config.toml
encoder_arch = "quartznet"
encoder_norm = "batchnorm"
label_smoothing = 0.1
decoder_layers = 8
decoder_activation = "gelu"
decoder_mlp_ratio = 4
decoder_inner_norm = false
decoder_positions = "learned"
optimizer = "soap"
lr = 0.0019
max_precond_dim = 512
one_sided = false
adamw_lr_other_params = 0.0023
adamw_weight_decay_other_params = 0
Rows from block 3 of the audio encoder, named by matrix and row number. Rows with one number belong to one channel. Each number is 50 + 10 x the weight over its row's rms, rounded and kept within 0 to 99. All counts start at 0. After the name is the row's rms in percent of the matrix's.
# convs1: first pointwise conv (encoder.blocks.3.convs.1.weight, 192x192x1), inputs 48-95
# convs3: second pointwise conv (encoder.blocks.3.convs.3.weight, 192x192x1, transposed), outputs 48-95
convs1.13 102:40 43 40 65 56 52 47 55 55 40 36 46 27 48 57 38 63 58 49 44 60 45 51 61 42 57 39 53 42 52 65 38 57 66 35 52 51 43 43 50 52 55 38 44 30 44 61 37
convs1.14 097:47 50 58 56 34 51 61 40 57 58 45 41 47 44 50 53 60 44 54 56 48 53 37 46 64 56 54 60 59 42 53 65 52 52 48 53 34 53 36 55 60 31 61 32 59 58 69 46
convs1.15 100:50 70 45 58 34 34 48 57 42 50 57 59 63 53 55 51 56 48 34 47 38 58 53 71 46 57 51 43 58 29 43 34 47 41 46 56 55 50 48 32 64 46 47 54 47 42 56 53
convs1.16 100:43 65 61 43 44 47 49 48 42 47 42 58 34 36 48 53 25 56 47 50 34 44 48 43 50 41 64 47 50 64 60 37 69 45 42 31 41 56 69 52 60 52 48 47 39 52 40 29
convs1.17 102:45 53 51 42 32 59 67 52 62 62 43 43 46 41 53 47 58 42 52 54 60 38 57 52 55 54 56 50 34 36 36 64 36 43 44 45 43 44 38 66 56 57 47 51 59 60 53 61
convs1.18 103:60 39 47 43 53 47 68 52 56 49 63 52 57 50 48 47 46 43 51 80 39 48 42 48 40 63 32 48 73 40 46 54 40 54 49 59 60 43 57 65 57 75 51 51 54 43 47 57
convs1.19 095:42 57 47 52 54 42 47 54 48 41 31 34 44 32 48 41 53 51 55 36 48 57 60 53 44 56 47 43 57 43 56 43 58 41 33 54 35 45 43 40 55 58 42 61 61 51 46 30
convs1.20 100:58 50 41 52 43 44 26 43 49 48 57 53 42 47 64 40 47 51 43 62 48 45 40 33 60 51 38 42 56 51 45 51 49 46 44 72 50 52 46 48 66 56 53 50 46 43 41 42
convs1.21 102:43 65 46 52 56 72 45 53 57 58 42 34 34 70 48 55 40 39 56 52 55 41 58 55 39 52 57 48 66 56 44 52 39 67 50 38 50 62 52 50 48 62 46 52 54 52 44 68
convs1.22 094:48 42 45 75 39 42 42 44 47 67 47 53 58 48 45 61 63 41 27 37 60 42 34 37 52 41 59 52 26 57 41 54 46 64 28 56 58 48 42 54 45 29 50 44 56 43 48 43
convs1.23 102:54 57 77 46 39 50 40 45 58 46 49 59 42 59 51 66 53 59 47 60 39 54 54 61 32 43 49 21 60 46 49 55 44 59 63 46 46 42 72 42 23 51 43 63 43 52 64 41
convs1.24 095:66 42 37 57 18 41 44 46 48 54 55 60 54 66 46 50 49 46 54 47 63 57 53 50 49 48 54 56 40 49 73 57 41 33 49 37 46 38 52 58 51 57 49 53 42 55 45 42
convs1.25 100:46 46 39 56 55 62 38 46 66 56 29 55 57 46 66 62 48 41 56 44 40 36 53 54 64 59 57 48 44 70 41 47 57 65 24 57 43 27 52 44 51 48 45 60 50 52 55 62
convs1.26 103:33 51 26 50 49 44 49 42 54 60 47 53 65 54 38 47 43 50 57 59 48 46 41 47 49 47 82 46 60 40 52 31 40 32 30 63 60 57 61 53 48 51 32 41 37 44 58 46
convs1.27 103:51 59 37 48 48 31 48 44 57 54 55 61 40 64 58 49 31 40 55 52 46 40 40 46 54 40 54 54 35 58 31 60 44 46 60 35 47 40 35 66 58 39 50 43 48 48 56 53
convs1.28 092:61 49 50 53 33 58 52 60 63 54 64 56 47 54 38 64 60 51 54 27 59 54 44 50 27 52 50 47 50 47 58 50 66 43 52 71 57 38 33 59 44 47 46 53 61 44 49 48
convs1.29 105:45 49 42 47 53 72 38 48 44 71 37 50 63 58 39 55 58 66 51 54 60 57 42 38 48 60 39 29 57 35 55 38 48 61 50 58 47 59 50 50 44 55 65 52 39 68 65 48
convs1.30 095:56 55 59 39 45 44 44 55 41 61 37 65 21 53 42 36 57 54 49 65 52 47 37 49 39 39 51 58 45 33 22 42 40 40 36 41 40 46 36 56 56 47 30 41 42 60 37 44
convs1.31 110:57 58 60 61 41 44 49 42 39 44 46 52 41 46 55 41 45 57 48 60 34 60 54 52 49 59 62 49 53 63 46 48 54 46 47 57 58 54 65 40 53 68 46 46 38 52 41 38
convs1.32 102:38 48 60 48 62 32 47 57 53 45 59 49 70 45 44 42 44 52 40 48 46 62 55 44 37 56 45 51 58 47 50 45 53 54 36 54 42 52 55 48 59 43 40 51 56 61 79 49
convs1.33 084:47 49 45 40 66 41 43 46 62 48 66 52 63 58 45 59 59 42 35 48 56 48 41 55 30 69 50 54 53 40 39 37 52 53 32 51 49 40 62 47 42 39 63 67 38 43 61 48
convs1.34 100:53 50 57 70 38 71 54 49 59 55 46 44 58 52 45 42 52 57 44 52 60 44 41 53 46 54 72 62 59 45 50 47 59 54 69 49 63 51 54 65 60 33 61 47 45 36 47 35
convs1.35 086:42 33 45 40 32 37 50 33 47 61 52 52 48 48 57 52 54 43 33 59 53 69 40 58 54 45 67 55 44 35 49 38 55 22 60 43 52 57 45 57 43 62 41 37 39 39 44 43
convs1.36 096:51 46 31 48 47 55 31 49 53 44 44 69 64 52 52 54 64 54 58 54 50 55 36 55 62 48 46 47 47 59 67 31 51 55 31 62 32 34 49 49 66 58 38 51 63 46 45 61
convs1.37 103:58 53 43 34 48 49 43 54 46 59 57 59 47 66 61 46 38 41 30 62 55 50 47 40 44 52 66 45 48 45 51 50 51 52 32 53 65 66 54 43 70 62 39 63 60 66 44 49
convs1.38 092:41 52 38 48 52 35 46 61 55 65 69 55 58 52 50 36 60 66 52 40 49 55 41 32 48 61 35 42 41 38 48 36 50 44 38 31 60 47 51 51 54 45 44 38 53 60 60 46
convs1.39 105:51 50 48 50 51 47 52 53 55 55 54 51 51 52 44 30 17 49 57 48 46 42 57 58 58 61 40 59 41 51 43 40 58 52 55 52 55 21 49 36 56 71 37 44 43 40 44 42
convs1.40 094:57 86 43 49 48 48 56 47 51 50 65 51 64 50 54 40 51 47 67 53 44 55 44 58 43 50 51 57 49 39 60 65 68 37 29 63 43 54 40 58 62 64 62 35 34 48 60 64
convs1.41 097:32 48 51 40 51 61 50 59 42 71 53 40 55 58 47 65 64 44 63 55 43 39 48 55 48 46 51 53 29 61 52 46 53 51 53 60 62 54 59 67 37 51 62 32 43 54 62 41
convs1.42 095:49 70 49 58 65 48 31 44 41 47 55 37 45 63 63 53 69 59 53 37 58 69 46 34 67 34 59 47 43 44 47 53 46 46 34 57 38 45 48 49 46 57 49 50 44 46 57 55
convs1.43 103:43 48 53 53 47 67 52 43 69 46 52 56 33 50 66 42 28 45 45 53 50 35 54 61 44 46 48 36 32 58 40 26 52 33 52 56 42 60 36 56 58 55 67 48 56 42 37 22
convs1.44 103:31 53 62 51 46 56 45 65 40 27 41 60 48 45 55 52 49 54 42 36 36 59 52 62 41 41 57 39 46 43 50 57 46 54 53 52 60 46 49 43 53 39 46 46 44 48 40 60
convs1.45 086:42 83 51 38 36 59 42 52 53 35 39 42 46 66 44 47 54 60 39 54 57 44 46 43 41 50 59 40 40 31 39 67 57 61 63 63 60 47 51 45 62 69 43 59 41 58 48 59
convs1.46 103:68 52 73 33 43 43 43 49 48 60 54 42 49 58 55 39 50 69 60 75 53 60 59 43 51 53 43 42 77 54 68 41 66 31 33 56 53 48 52 49 60 58 54 54 62 39 35 80
convs1.47 106:52 60 35 54 49 41 56 48 41 43 48 48 94 46 52 34 65 50 47 41 59 52 49 44 38 55 43 46 61 40 43 53 41 49 47 51 55 42 62 64 41 56 49 65 40 54 60 59
convs1.48 083:48 80 64 48 60 45 39 42 35 54 70 46 48 55 62 39 50 53 43 32 43 53 43 52 62 34 56 32 37 42 55 33 46 37 36 53 47 52 58 35 48 54 47 61 45 62 59 41
convs1.49 100:42 52 62 36 80 37 45 43 56 54 59 58 54 62 43 65 50 60 55 53 53 51 60 56 50 62 51 50 46 38 47 47 64 44 47 39 40 47 53 46 50 54 59 63 47 70 62 46
convs1.50 104:52 46 49 43 40 44 43 46 47 64 30 42 44 49 74 68 64 52 43 49 46 56 60 61 59 48 31 38 54 37 39 57 33 43 56 77 67 36 57 37 37 45 49 61 44 63 58 54
convs1.51 105:44 54 64 26 57 63 47 50 70 43 61 50 51 35 46 32 56 63 60 37 41 41 45 45 42 59 50 61 53 57 43 39 51 32 61 33 50 50 49 57 42 45 33 50 43 51 64 49
convs1.52 100:45 50 46 46 56 37 37 62 55 34 59 52 45 38 56 49 42 37 50 53 35 65 67 56 26 43 44 44 39 59 57 46 57 43 54 57 57 48 35 38 63 47 40 57 40 37 54 60
convs1.53 084:54 47 45 58 27 60 60 74 59 53 66 54 63 57 45 55 46 33 37 39 55 57 52 44 57 46 60 33 44 64 48 39 45 50 74 41 45 56 37 49 66 52 35 61 38 45 56 59
convs1.54 106:58 70 48 57 65 46 50 54 56 40 46 54 55 47 34 26 62 50 67 49 30 63 38 44 54 58 43 57 53 37 57 57 50 51 52 59 56 51 57 51 35 38 50 53 39 40 42 60
convs1.55 098:55 58 63 33 42 32 44 60 51 29 51 64 42 53 56 60 38 45 55 44 63 57 50 28 41 28 55 31 49 52 56 47 49 46 60 35 61 55 56 45 48 40 55 71 35 53 59 38
convs1.56 110:39 54 51 42 55 48 57 50 39 47 39 43 58 54 43 65 62 45 76 45 55 67 49 40 28 50 52 63 47 57 49 26 39 68 46 63 53 48 48 52 27 38 61 63 45 49 55 65
convs1.57 097:45 55 47 44 39 51 39 39 52 65 47 51 50 53 31 43 54 43 64 54 51 58 47 37 33 39 58 75 46 50 63 58 56 44 45 61 55 49 52 40 70 51 46 49 38 33 46 66
convs1.58 105:37 44 44 60 50 34 38 46 35 43 40 45 33 42 65 31 54 64 35 46 54 68 66 61 54 61 62 51 35 52 40 51 53 38 47 46 67 68 63 57 62 52 51 48 36 58 52 52
convs1.59 101:47 49 63 40 67 49 56 46 73 58 46 51 31 36 51 45 53 38 42 60 51 51 51 38 41 58 34 65 43 57 43 35 37 49 50 53 57 52 48 38 67 44 48 39 47 62 58 39
convs1.60 104:44 55 52 40 48 58 44 43 58 59 53 41 41 45 51 35 43 56 42 46 67 45 47 58 49 50 56 38 32 49 36 51 58 34 45 64 49 38 50 59 47 50 60 60 26 27 53 40
convs1.61 101:44 61 54 36 51 50 49 43 56 51 22 41 46 73 66 58 48 43 64 46 47 44 61 54 69 50 53 45 45 59 53 58 39 50 52 48 49 48 55 39 34 57 56 53 29 47 65 66
convs1.62 101:48 48 45 55 60 50 54 59 62 52 54 56 57 55 42 38 47 52 59 54 53 53 41 70 34 70 61 53 29 56 55 59 33 43 37 66 50 40 46 54 47 53 39 32 46 48 52 48
convs1.63 103:58 50 52 58 54 41 51 47 51 39 39 56 48 67 46 52 20 51 41 43 39 65 55 53 45 53 51 48 50 56 66 35 45 39 68 42 43 81 68 38 47 48 54 28 37 57 45 36
convs1.64 100:64 64 56 55 30 52 40 56 53 53 50 84 29 47 55 42 54 53 56 59 62 54 49 38 78 48 37 42 38 54 41 52 47 60 55 34 47 39 55 45 28 66 44 54 47 55 54 51
convs1.65 101:53 59 46 46 47 38 58 41 47 42 67 62 36 50 44 48 54 55 37 46 54 38 51 45 51 30 61 43 47 69 32 63 70 30 62 40 49 53 49 73 49 62 60 40 37 49 74 60
convs1.66 102:41 50 62 40 41 58 50 47 52 55 37 63 45 63 49 52 67 36 55 70 55 40 57 36 51 43 57 62 42 41 30 41 67 42 56 51 61 48 69 60 33 59 55 51 33 60 52 37
convs1.67 096:55 56 42 58 59 65 27 57 38 46 73 39 52 54 41 68 35 54 72 43 41 63 57 63 46 48 65 53 47 62 48 31 57 48 42 59 38 59 45 60 67 74 50 54 56 68 56 45
convs1.68 098:57 60 46 55 57 40 50 38 49 49 38 47 38 56 59 53 49 35 45 58 45 63 43 58 41 42 44 51 49 60 53 63 60 38 66 56 27 44 49 46 48 61 51 53 46 59 41 54
convs1.69 095:57 40 64 51 34 50 50 62 31 74 74 54 53 51 52 49 58 49 68 34 67 54 50 46 30 38 49 45 53 50 38 46 43 54 68 43 61 70 44 49 59 49 41 62 52 23 33 57
convs1.70 102:39 48 42 57 30 68 45 54 66 56 56 57 59 43 52 32 59 57 58 51 48 56 57 52 54 36 66 58 49 44 50 43 74 30 53 51 54 58 56 70 62 39 67 68 49 45 60 46
convs1.71 084:51 71 38 55 48 51 36 51 49 46 53 45 46 41 60 45 70 56 43 55 54 30 28 42 50 44 72 62 48 43 59 38 67 46 55 63 58 45 54 30 43 60 31 70 57 39 36 35
convs1.72 101:44 49 51 74 66 57 39 44 56 64 42 61 49 62 51 65 45 40 54 56 43 51 52 42 54 59 38 41 43 42 59 52 60 51 48 44 42 56 42 56 36 50 53 51 37 58 37 63
convs1.73 101:41 70 41 57 52 46 41 44 48 62 31 50 50 53 56 51 50 54 53 35 48 60 55 36 55 45 57 43 58 34 39 56 53 39 47 53 61 47 56 58 38 61 67 52 40 50 56 57
convs1.74 106:25 58 52 48 45 42 52 36 28 30 37 55 42 59 46 45 52 58 51 55 50 50 46 40 58 48 63 55 50 62 55 54 59 47 38 55 45 55 42 46 25 43 61 45 29 42 61 63
convs1.75 106:53 60 60 50 66 40 51 67 48 49 49 50 72 47 39 37 46 64 39 38 57 45 52 51 50 50 46 61 52 43 48 52 69 66 54 52 33 25 45 61 42 58 69 53 59 40 64 39
convs1.76 102:45 49 53 48 64 52 49 34 62 40 53 56 51 38 62 56 43 44 60 47 55 33 53 41 35 54 43 49 64 49 30 45 27 52 58 34 68 41 52 46 50 51 66 50 38 27 47 41
convs1.77 103:66 55 37 61 42 61 35 69 65 31 58 36 54 57 63 44 32 57 54 35 60 30 42 41 34 49 40 50 48 53 42 53 55 67 40 51 46 34 52 54 55 57 54 44 46 48 41 51
convs1.78 106:75 39 45 49 54 33 63 53 54 41 29 48 51 61 53 53 48 54 40 59 51 69 49 54 61 48 54 57 43 47 61 65 57 53 46 41 50 31 73 48 63 50 50 50 47 50 68 52
convs1.79 094:30 54 34 58 40 39 62 45 52 52 45 39 50 41 50 55 37 62 47 47 56 33 43 48 51 42 38 44 45 48 49 46 62 30 69 54 59 35 38 34 45 59 38 36 45 48 62 37
convs1.80 097:57 36 47 60 32 48 38 46 57 40 74 58 57 51 56 49 45 50 50 55 63 49 50 63 60 46 41 58 51 49 62 54 49 31 41 52 44 38 59 18 49 50 71 47 45 55 59 39
convs3.13 101:60 43 52 71 64 49 49 57 45 37 41 55 58 51 62 48 66 53 35 39 48 55 57 67 30 48 50 64 63 50 59 35 38 44 32 66 53 49 54 49 69 38 51 63 57 63 67 46
convs3.14 102:54 59 32 44 51 48 52 62 50 46 57 63 26 50 41 34 56 48 46 48 27 53 52 47 60 56 59 62 34 53 53 62 62 32 43 53 52 36 50 51 57 27 43 31 38 34 60 46
convs3.15 105:51 38 38 59 41 54 33 55 36 49 60 63 44 67 58 49 45 68 46 39 56 61 49 49 47 57 48 45 41 57 53 39 54 66 65 41 47 48 58 64 59 44 42 52 54 53 42 41
convs3.16 105:48 38 60 39 46 53 53 63 26 51 60 59 49 60 63 53 57 45 66 37 47 63 50 43 52 56 56 47 40 58 57 53 54 49 55 41 50 49 60 53 57 44 44 65 44 62 51 47
convs3.17 099:46 51 73 69 40 66 63 60 48 44 62 36 75 42 42 48 47 41 49 47 51 63 52 53 72 54 58 32 58 62 63 46 56 53 41 47 45 54 49 59 40 34 63 64 63 52 65 40
convs3.18 098:58 39 59 47 40 36 64 55 58 58 48 62 55 42 42 49 44 38 46 47 62 66 53 63 56 53 44 54 54 55 39 46 60 35 55 52 56 43 44 45 58 59 40 40 47 65 54 47
convs3.19 103:45 50 56 58 45 33 36 44 50 45 58 36 45 60 39 54 56 41 50 45 57 29 46 41 32 51 42 41 33 38 41 37 34 58 31 62 48 39 53 51 51 45 34 47 40 44 51 54
convs3.20 104:32 48 54 44 57 63 55 67 39 41 42 48 42 44 40 32 52 47 43 35 45 65 45 60 51 72 34 52 66 38 37 46 58 59 48 45 55 42 50 42 22 46 51 49 57 50 37 42
convs3.21 098:71 41 41 43 37 48 43 41 51 44 33 61 57 54 38 57 51 63 38 58 32 44 43 40 32 39 57 50 55 43 56 52 54 57 49 49 57 60 55 52 66 72 44 66 61 60 55 35
convs3.22 106:66 53 50 53 44 54 56 68 57 50 37 29 60 55 58 62 75 45 41 56 57 49 56 55 49 44 49 55 59 57 62 40 50 45 60 59 49 46 59 47 45 55 49 64 57 73 47 61
convs3.23 102:46 44 39 55 58 60 41 51 46 59 40 48 44 47 44 58 57 34 53 49 65 47 54 45 56 48 40 43 52 72 50 50 54 54 61 64 50 53 54 52 46 43 49 43 59 56 55 42
convs3.24 104:51 54 45 41 36 57 52 58 62 43 65 47 47 39 42 54 50 40 30 65 62 32 52 46 40 43 45 56 67 39 67 54 64 54 53 25 40 59 50 55 65 50 46 53 43 69 69 61
convs3.25 102:59 45 36 34 50 39 59 56 59 67 50 48 41 59 46 55 36 62 67 54 44 47 55 45 43 62 49 50 40 58 67 61 49 44 50 67 62 60 45 44 46 61 47 52 49 63 44 53
convs3.26 098:48 56 52 62 46 39 40 57 62 59 61 65 56 44 58 53 54 52 53 50 45 51 47 57 49 54 43 30 43 42 52 62 54 49 75 59 38 39 63 52 50 55 53 29 61 43 45 46
convs3.27 098:35 51 48 33 60 48 61 65 44 46 52 51 53 61 37 29 41 49 67 56 49 34 65 56 58 47 61 39 67 57 47 48 64 39 52 57 43 63 59 53 53 61 45 47 38 38 60 57
convs3.28 095:30 61 24 49 47 30 43 47 49 52 44 53 42 76 58 52 54 51 73 42 49 65 33 58 65 51 54 49 58 54 56 53 53 40 42 46 36 56 54 49 36 26 51 29 33 36 64 51
convs3.29 099:43 49 53 54 49 46 44 43 49 47 56 46 37 42 60 52 45 47 45 45 15 42 52 54 41 50 54 52 57 44 43 39 43 44 58 43 55 63 40 42 55 58 41 50 36 55 58 43
convs3.30 102:48 51 36 66 68 39 48 52 58 51 56 38 42 62 62 53 45 59 65 58 59 54 57 45 41 56 61 45 62 43 47 37 63 66 64 46 46 49 34 58 50 57 64 58 52 44 55 39
convs3.31 102:41 53 64 57 30 66 55 55 58 31 41 53 60 64 48 36 58 49 38 49 47 54 47 40 46 49 55 44 60 36 49 43 26 56 55 56 59 30 42 48 46 47 46 44 53 44 50 46
convs3.32 105:56 62 57 43 49 49 47 64 55 61 69 53 57 74 61 58 60 49 33 43 49 36 45 49 69 46 57 71 65 44 40 38 41 51 45 52 49 66 60 64 52 49 46 52 51 55 40 37
convs3.33 088:59 60 50 48 52 43 43 58 54 61 38 58 44 56 47 48 51 41 50 72 54 45 52 51 61 49 51 48 44 42 46 68 46 56 53 66 44 59 38 48 60 55 44 44 50 52 57 56
convs3.34 102:39 44 65 56 47 57 56 65 27 59 54 62 50 57 39 41 32 47 42 52 61 59 65 50 42 51 41 47 36 57 61 59 50 35 54 48 51 54 39 46 56 61 47 52 61 53 58 54
convs3.35 103:43 44 45 45 62 39 53 50 58 58 53 60 23 53 40 51 48 33 47 49 51 38 62 59 53 46 53 57 39 46 53 78 57 46 56 63 36 44 58 54 48 32 53 31 44 61 30 45
convs3.36 093:58 45 44 61 59 55 53 44 57 51 49 45 53 57 63 50 60 58 53 43 46 33 45 41 63 58 46 63 68 50 67 60 60 32 47 57 49 45 41 59 47 57 53 54 61 45 56 52
convs3.37 101:46 38 50 49 59 75 42 56 42 51 38 41 34 42 37 62 49 54 44 59 52 61 53 49 39 51 37 53 64 51 57 64 57 46 39 40 57 45 61 42 52 61 43 59 49 57 50 39
convs3.38 094:49 37 45 66 43 56 30 60 48 59 52 51 56 42 40 31 57 52 64 47 39 50 59 52 44 49 45 40 45 51 33 50 47 37 55 50 48 35 42 50 73 42 71 46 48 65 37 48
convs3.39 093:32 63 62 64 48 41 49 51 37 58 34 39 38 61 59 49 52 47 68 47 48 60 68 54 47 58 51 50 64 57 44 67 52 51 45 58 48 38 43 50 55 45 55 41 52 45 51 54
convs3.40 096:49 42 70 36 44 47 61 52 59 42 61 52 63 45 51 42 56 38 43 53 59 57 43 66 56 61 59 52 60 44 43 42 67 38 45 48 45 41 67 66 67 49 47 55 63 60 60 40
convs3.41 097:62 57 58 33 61 50 54 79 67 46 47 64 54 39 51 50 43 52 61 60 62 54 52 58 30 59 49 39 43 39 47 41 55 62 42 47 62 33 50 53 50 50 53 67 58 43 51 47
convs3.42 105:54 41 56 58 48 56 40 60 41 54 43 38 27 67 65 56 44 53 59 32 56 45 44 56 43 62 61 49 62 36 58 69 49 61 57 60 57 53 50 73 48 47 47 63 55 68 55 66
convs3.43 114:44 19 30 60 48 62 52 50 53 54 54 49 48 62 50 61 45 40 34 68 60 43 60 47 40 58 64 42 50 53 55 41 59 29 65 60 44 35 49 53 31 33 70 48 34 44 57 49
convs3.44 106:38 29 50 34 51 61 53 37 56 72 59 58 36 55 72 40 46 30 44 41 58 61 52 68 62 39 55 36 40 68 56 52 48 51 49 48 52 44 59 82 38 45 53 54 56 47 38 44
convs3.45 090:54 64 52 47 61 45 61 45 43 48 54 65 68 48 67 65 38 45 47 21 44 41 38 54 44 55 59 43 46 57 37 48 41 59 66 47 46 55 43 50 51 68 49 34 44 50 56 43
convs3.46 094:61 33 42 33 47 54 49 52 50 48 58 52 74 61 45 45 57 38 49 41 61 36 34 51 25 52 42 45 47 58 54 38 56 57 46 42 55 28 40 52 62 46 28 38 37 57 73 46
convs3.47 095:42 57 58 54 47 46 42 48 45 29 60 47 32 70 36 56 46 32 40 37 43 48 44 52 63 46 36 51 64 60 56 49 59 49 54 52 70 40 41 45 50 48 55 57 45 56 57 45
convs3.48 108:67 58 59 63 56 60 58 52 46 55 51 55 61 47 56 49 43 59 50 51 56 40 47 50 67 55 54 64 49 65 55 62 52 44 34 50 53 56 55 34 69 68 51 51 45 48 57 49
convs3.49 108:54 53 52 42 61 44 49 54 43 41 45 31 51 51 52 62 51 48 53 39 56 65 71 43 65 46 48 60 39 53 45 61 62 50 66 53 57 42 50 56 35 53 49 68 39 42 70 36
convs3.50 093:50 70 58 41 65 55 53 43 64 48 40 42 53 48 44 44 41 53 46 56 38 39 39 49 55 45 34 31 39 41 40 31 50 49 43 35 46 76 50 37 36 57 45 48 54 56 43 29
convs3.51 096:54 47 62 40 46 57 57 55 45 54 60 34 45 48 62 52 50 55 43 58 38 54 50 41 44 51 50 45 44 38 51 38 56 61 46 49 42 58 34 74 53 50 70 55 45 37 54 48
convs3.52 101:41 57 46 68 48 29 58 36 48 62 50 49 53 54 47 49 35 44 48 48 42 52 30 66 81 33 54 50 24 38 58 36 43 50 48 55 76 72 59 48 54 57 46 58 38 44 50 44
convs3.53 109:41 36 48 68 48 49 50 66 51 55 48 49 55 41 47 54 66 77 58 53 53 47 48 46 50 56 32 18 54 40 54 51 55 70 58 52 36 62 61 62 40 53 41 66 51 51 48 53
convs3.54 108:52 53 35 53 58 44 50 49 49 53 51 49 36 54 50 58 47 35 76 38 61 57 54 52 54 53 38 42 46 52 68 52 45 53 49 37 62 62 56 53 60 48 46 61 54 45 54 43
convs3.55 106:41 49 40 68 57 50 48 43 51 41 36 57 56 55 72 46 51 75 63 50 44 53 30 62 66 54 36 45 46 19 52 47 42 55 52 44 62 38 60 49 58 46 69 52 50 63 60 55
convs3.56 106:55 50 53 48 52 50 51 42 49 44 47 59 47 56 42 43 53 66 44 53 57 61 41 33 43 66 42 44 63 51 46 54 49 48 56 52 52 75 46 50 55 50 59 42 45 36 63 39
convs3.57 102:57 67 52 62 39 40 41 40 63 59 45 52 51 59 46 43 60 46 65 41 44 42 50 38 45 42 33 55 48 49 60 52 41 49 37 58 53 49 35 30 40 50 47 41 48 39 50 45
convs3.58 094:60 53 46 71 62 50 55 45 50 51 57 60 53 47 51 44 41 62 41 59 41 49 57 46 58 49 40 65 47 75 40 67 48 42 58 52 51 44 46 41 52 42 37 39 56 50 50 39
convs3.59 092:42 65 49 66 52 37 53 58 60 51 65 37 35 47 48 50 49 50 73 50 53 54 46 45 47 53 36 50 68 36 47 71 38 74 45 45 55 56 54 57 58 75 34 40 65 51 38 56
convs3.60 103:51 38 51 39 36 52 58 53 46 51 63 47 49 50 45 48 56 62 50 36 51 68 51 51 50 40 51 58 58 49 43 48 42 62 41 66 41 57 52 54 58 53 53 42 57 51 59 46
convs3.61 102:44 46 58 51 61 74 28 56 52 44 48 52 46 52 40 43 54 50 38 37 43 54 47 46 46 58 48 53 45 55 47 54 48 71 50 32 49 56 63 33 51 45 58 56 50 42 68 61
convs3.62 096:54 68 43 54 39 42 37 47 54 43 68 49 62 30 54 58 33 42 47 52 53 54 55 49 39 59 40 52 58 42 47 41 48 35 46 54 48 45 41 49 71 35 43 35 47 59 58 56
convs3.63 085:38 62 30 48 31 43 41 38 63 79 58 59 65 48 58 54 53 45 36 41 42 50 70 36 44 38 29 57 47 46 54 58 53 52 50 51 55 41 45 63 42 25 49 42 32 59 38 36
convs3.64 099:51 42 49 48 56 55 47 36 57 50 48 42 53 44 43 52 35 46 37 52 63 39 48 60 45 47 69 66 60 60 62 57 58 48 63 67 47 48 46 24 44 37 72 63 47 60 47 41
convs3.65 096:51 44 37 57 45 46 48 43 58 63 56 41 55 53 58 42 65 52 36 44 49 58 43 40 27 41 57 48 42 37 55 58 50 48 41 46 48 44 61 42 77 47 31 54 54 43 37 41
convs3.66 102:29 42 42 46 42 56 32 44 47 56 26 41 47 43 57 37 55 33 57 59 47 55 62 37 45 51 52 47 53 45 68 52 49 44 52 50 59 50 53 53 38 42 26 51 46 42 49 67
convs3.67 092:41 56 37 52 60 70 56 35 52 58 41 69 65 50 49 83 43 59 50 63 31 55 58 57 41 39 42 57 70 53 43 41 62 55 37 42 40 39 51 41 46 43 58 48 30 42 46 54
convs3.68 102:43 57 63 67 51 73 33 40 52 51 57 48 61 48 37 60 62 58 49 63 64 35 42 47 61 66 38 65 35 51 48 57 59 59 41 43 61 55 43 69 44 58 53 84 73 39 45 53
convs3.69 106:53 32 60 41 50 32 55 59 66 66 43 48 59 44 69 46 52 42 31 59 49 44 47 45 52 57 55 47 60 57 63 42 45 57 38 55 65 49 54 58 64 45 54 58 44 56 52 65
convs3.70 093:40 36 43 62 64 56 55 37 40 46 62 58 50 46 23 46 57 64 56 44 50 64 60 56 60 44 32 52 50 51 39 42 57 54 43 59 42 42 45 40 44 50 67 62 59 59 51 43
convs3.71 098:54 41 39 33 37 48 40 35 38 38 61 52 47 40 44 32 32 42 44 54 29 56 65 53 48 47 58 46 29 48 46 29 25 44 57 51 47 39 49 58 47 45 42 27 56 61 53 61
convs3.72 097:66 47 37 48 42 32 59 52 47 33 57 48 53 50 44 50 44 42 41 52 34 54 32 58 59 49 54 66 48 38 51 60 48 39 54 53 55 44 35 54 47 46 41 58 58 52 55 45
convs3.73 103:42 39 49 39 44 56 53 52 55 32 47 59 42 73 24 53 49 37 35 53 40 59 53 44 54 49 35 67 44 44 70 64 54 46 35 59 44 59 37 52 38 49 48 33 51 48 51 47
convs3.74 103:42 56 55 49 54 55 52 54 32 59 46 39 56 52 46 45 35 56 39 53 59 36 42 61 46 62 44 49 50 45 45 46 48 41 48 38 63 46 39 57 58 59 32 36 40 61 64 61
convs3.75 097:56 57 57 71 52 52 44 36 54 71 62 48 63 33 54 39 43 46 77 43 50 50 50 71 58 55 39 58 39 55 50 58 47 50 50 33 53 54 51 45 59 36 33 50 42 52 43 47
convs3.76 093:39 33 51 53 63 46 46 75 58 41 58 42 42 62 39 46 61 38 40 48 72 32 59 58 60 40 41 51 39 38 51 63 43 55 52 44 29 36 50 38 34 59 65 53 60 40 53 51
convs3.77 100:31 57 46 42 48 53 36 46 38 45 38 43 70 22 45 44 45 71 36 44 42 57 53 52 71 48 38 40 42 66 63 34 55 46 66 54 39 42 46 45 56 53 44 56 57 47 43 45
convs3.78 103:60 57 48 55 47 52 38 40 44 54 70 53 48 57 47 61 60 54 65 53 34 44 44 53 63 65 52 44 59 48 52 51 55 35 64 61 55 76 53 61 60 57 43 58 59 63 11 72
convs3.79 095:57 60 57 46 48 47 75 31 45 47 64 50 65 43 39 58 55 32 52 39 35 42 55 37 48 45 47 43 56 53 59 50 71 50 46 71 61 44 61 48 41 48 53 61 43 57 50 57
convs3.80 105:43 53 43 37 34 48 41 51 54 36 63 50 45 50 62 42 56 44 47 64 50 37 53 67 36 36 57 55 57 43 24 57 48 63 41 38 51 43 57 52 44 45 49 60 60 61 46 36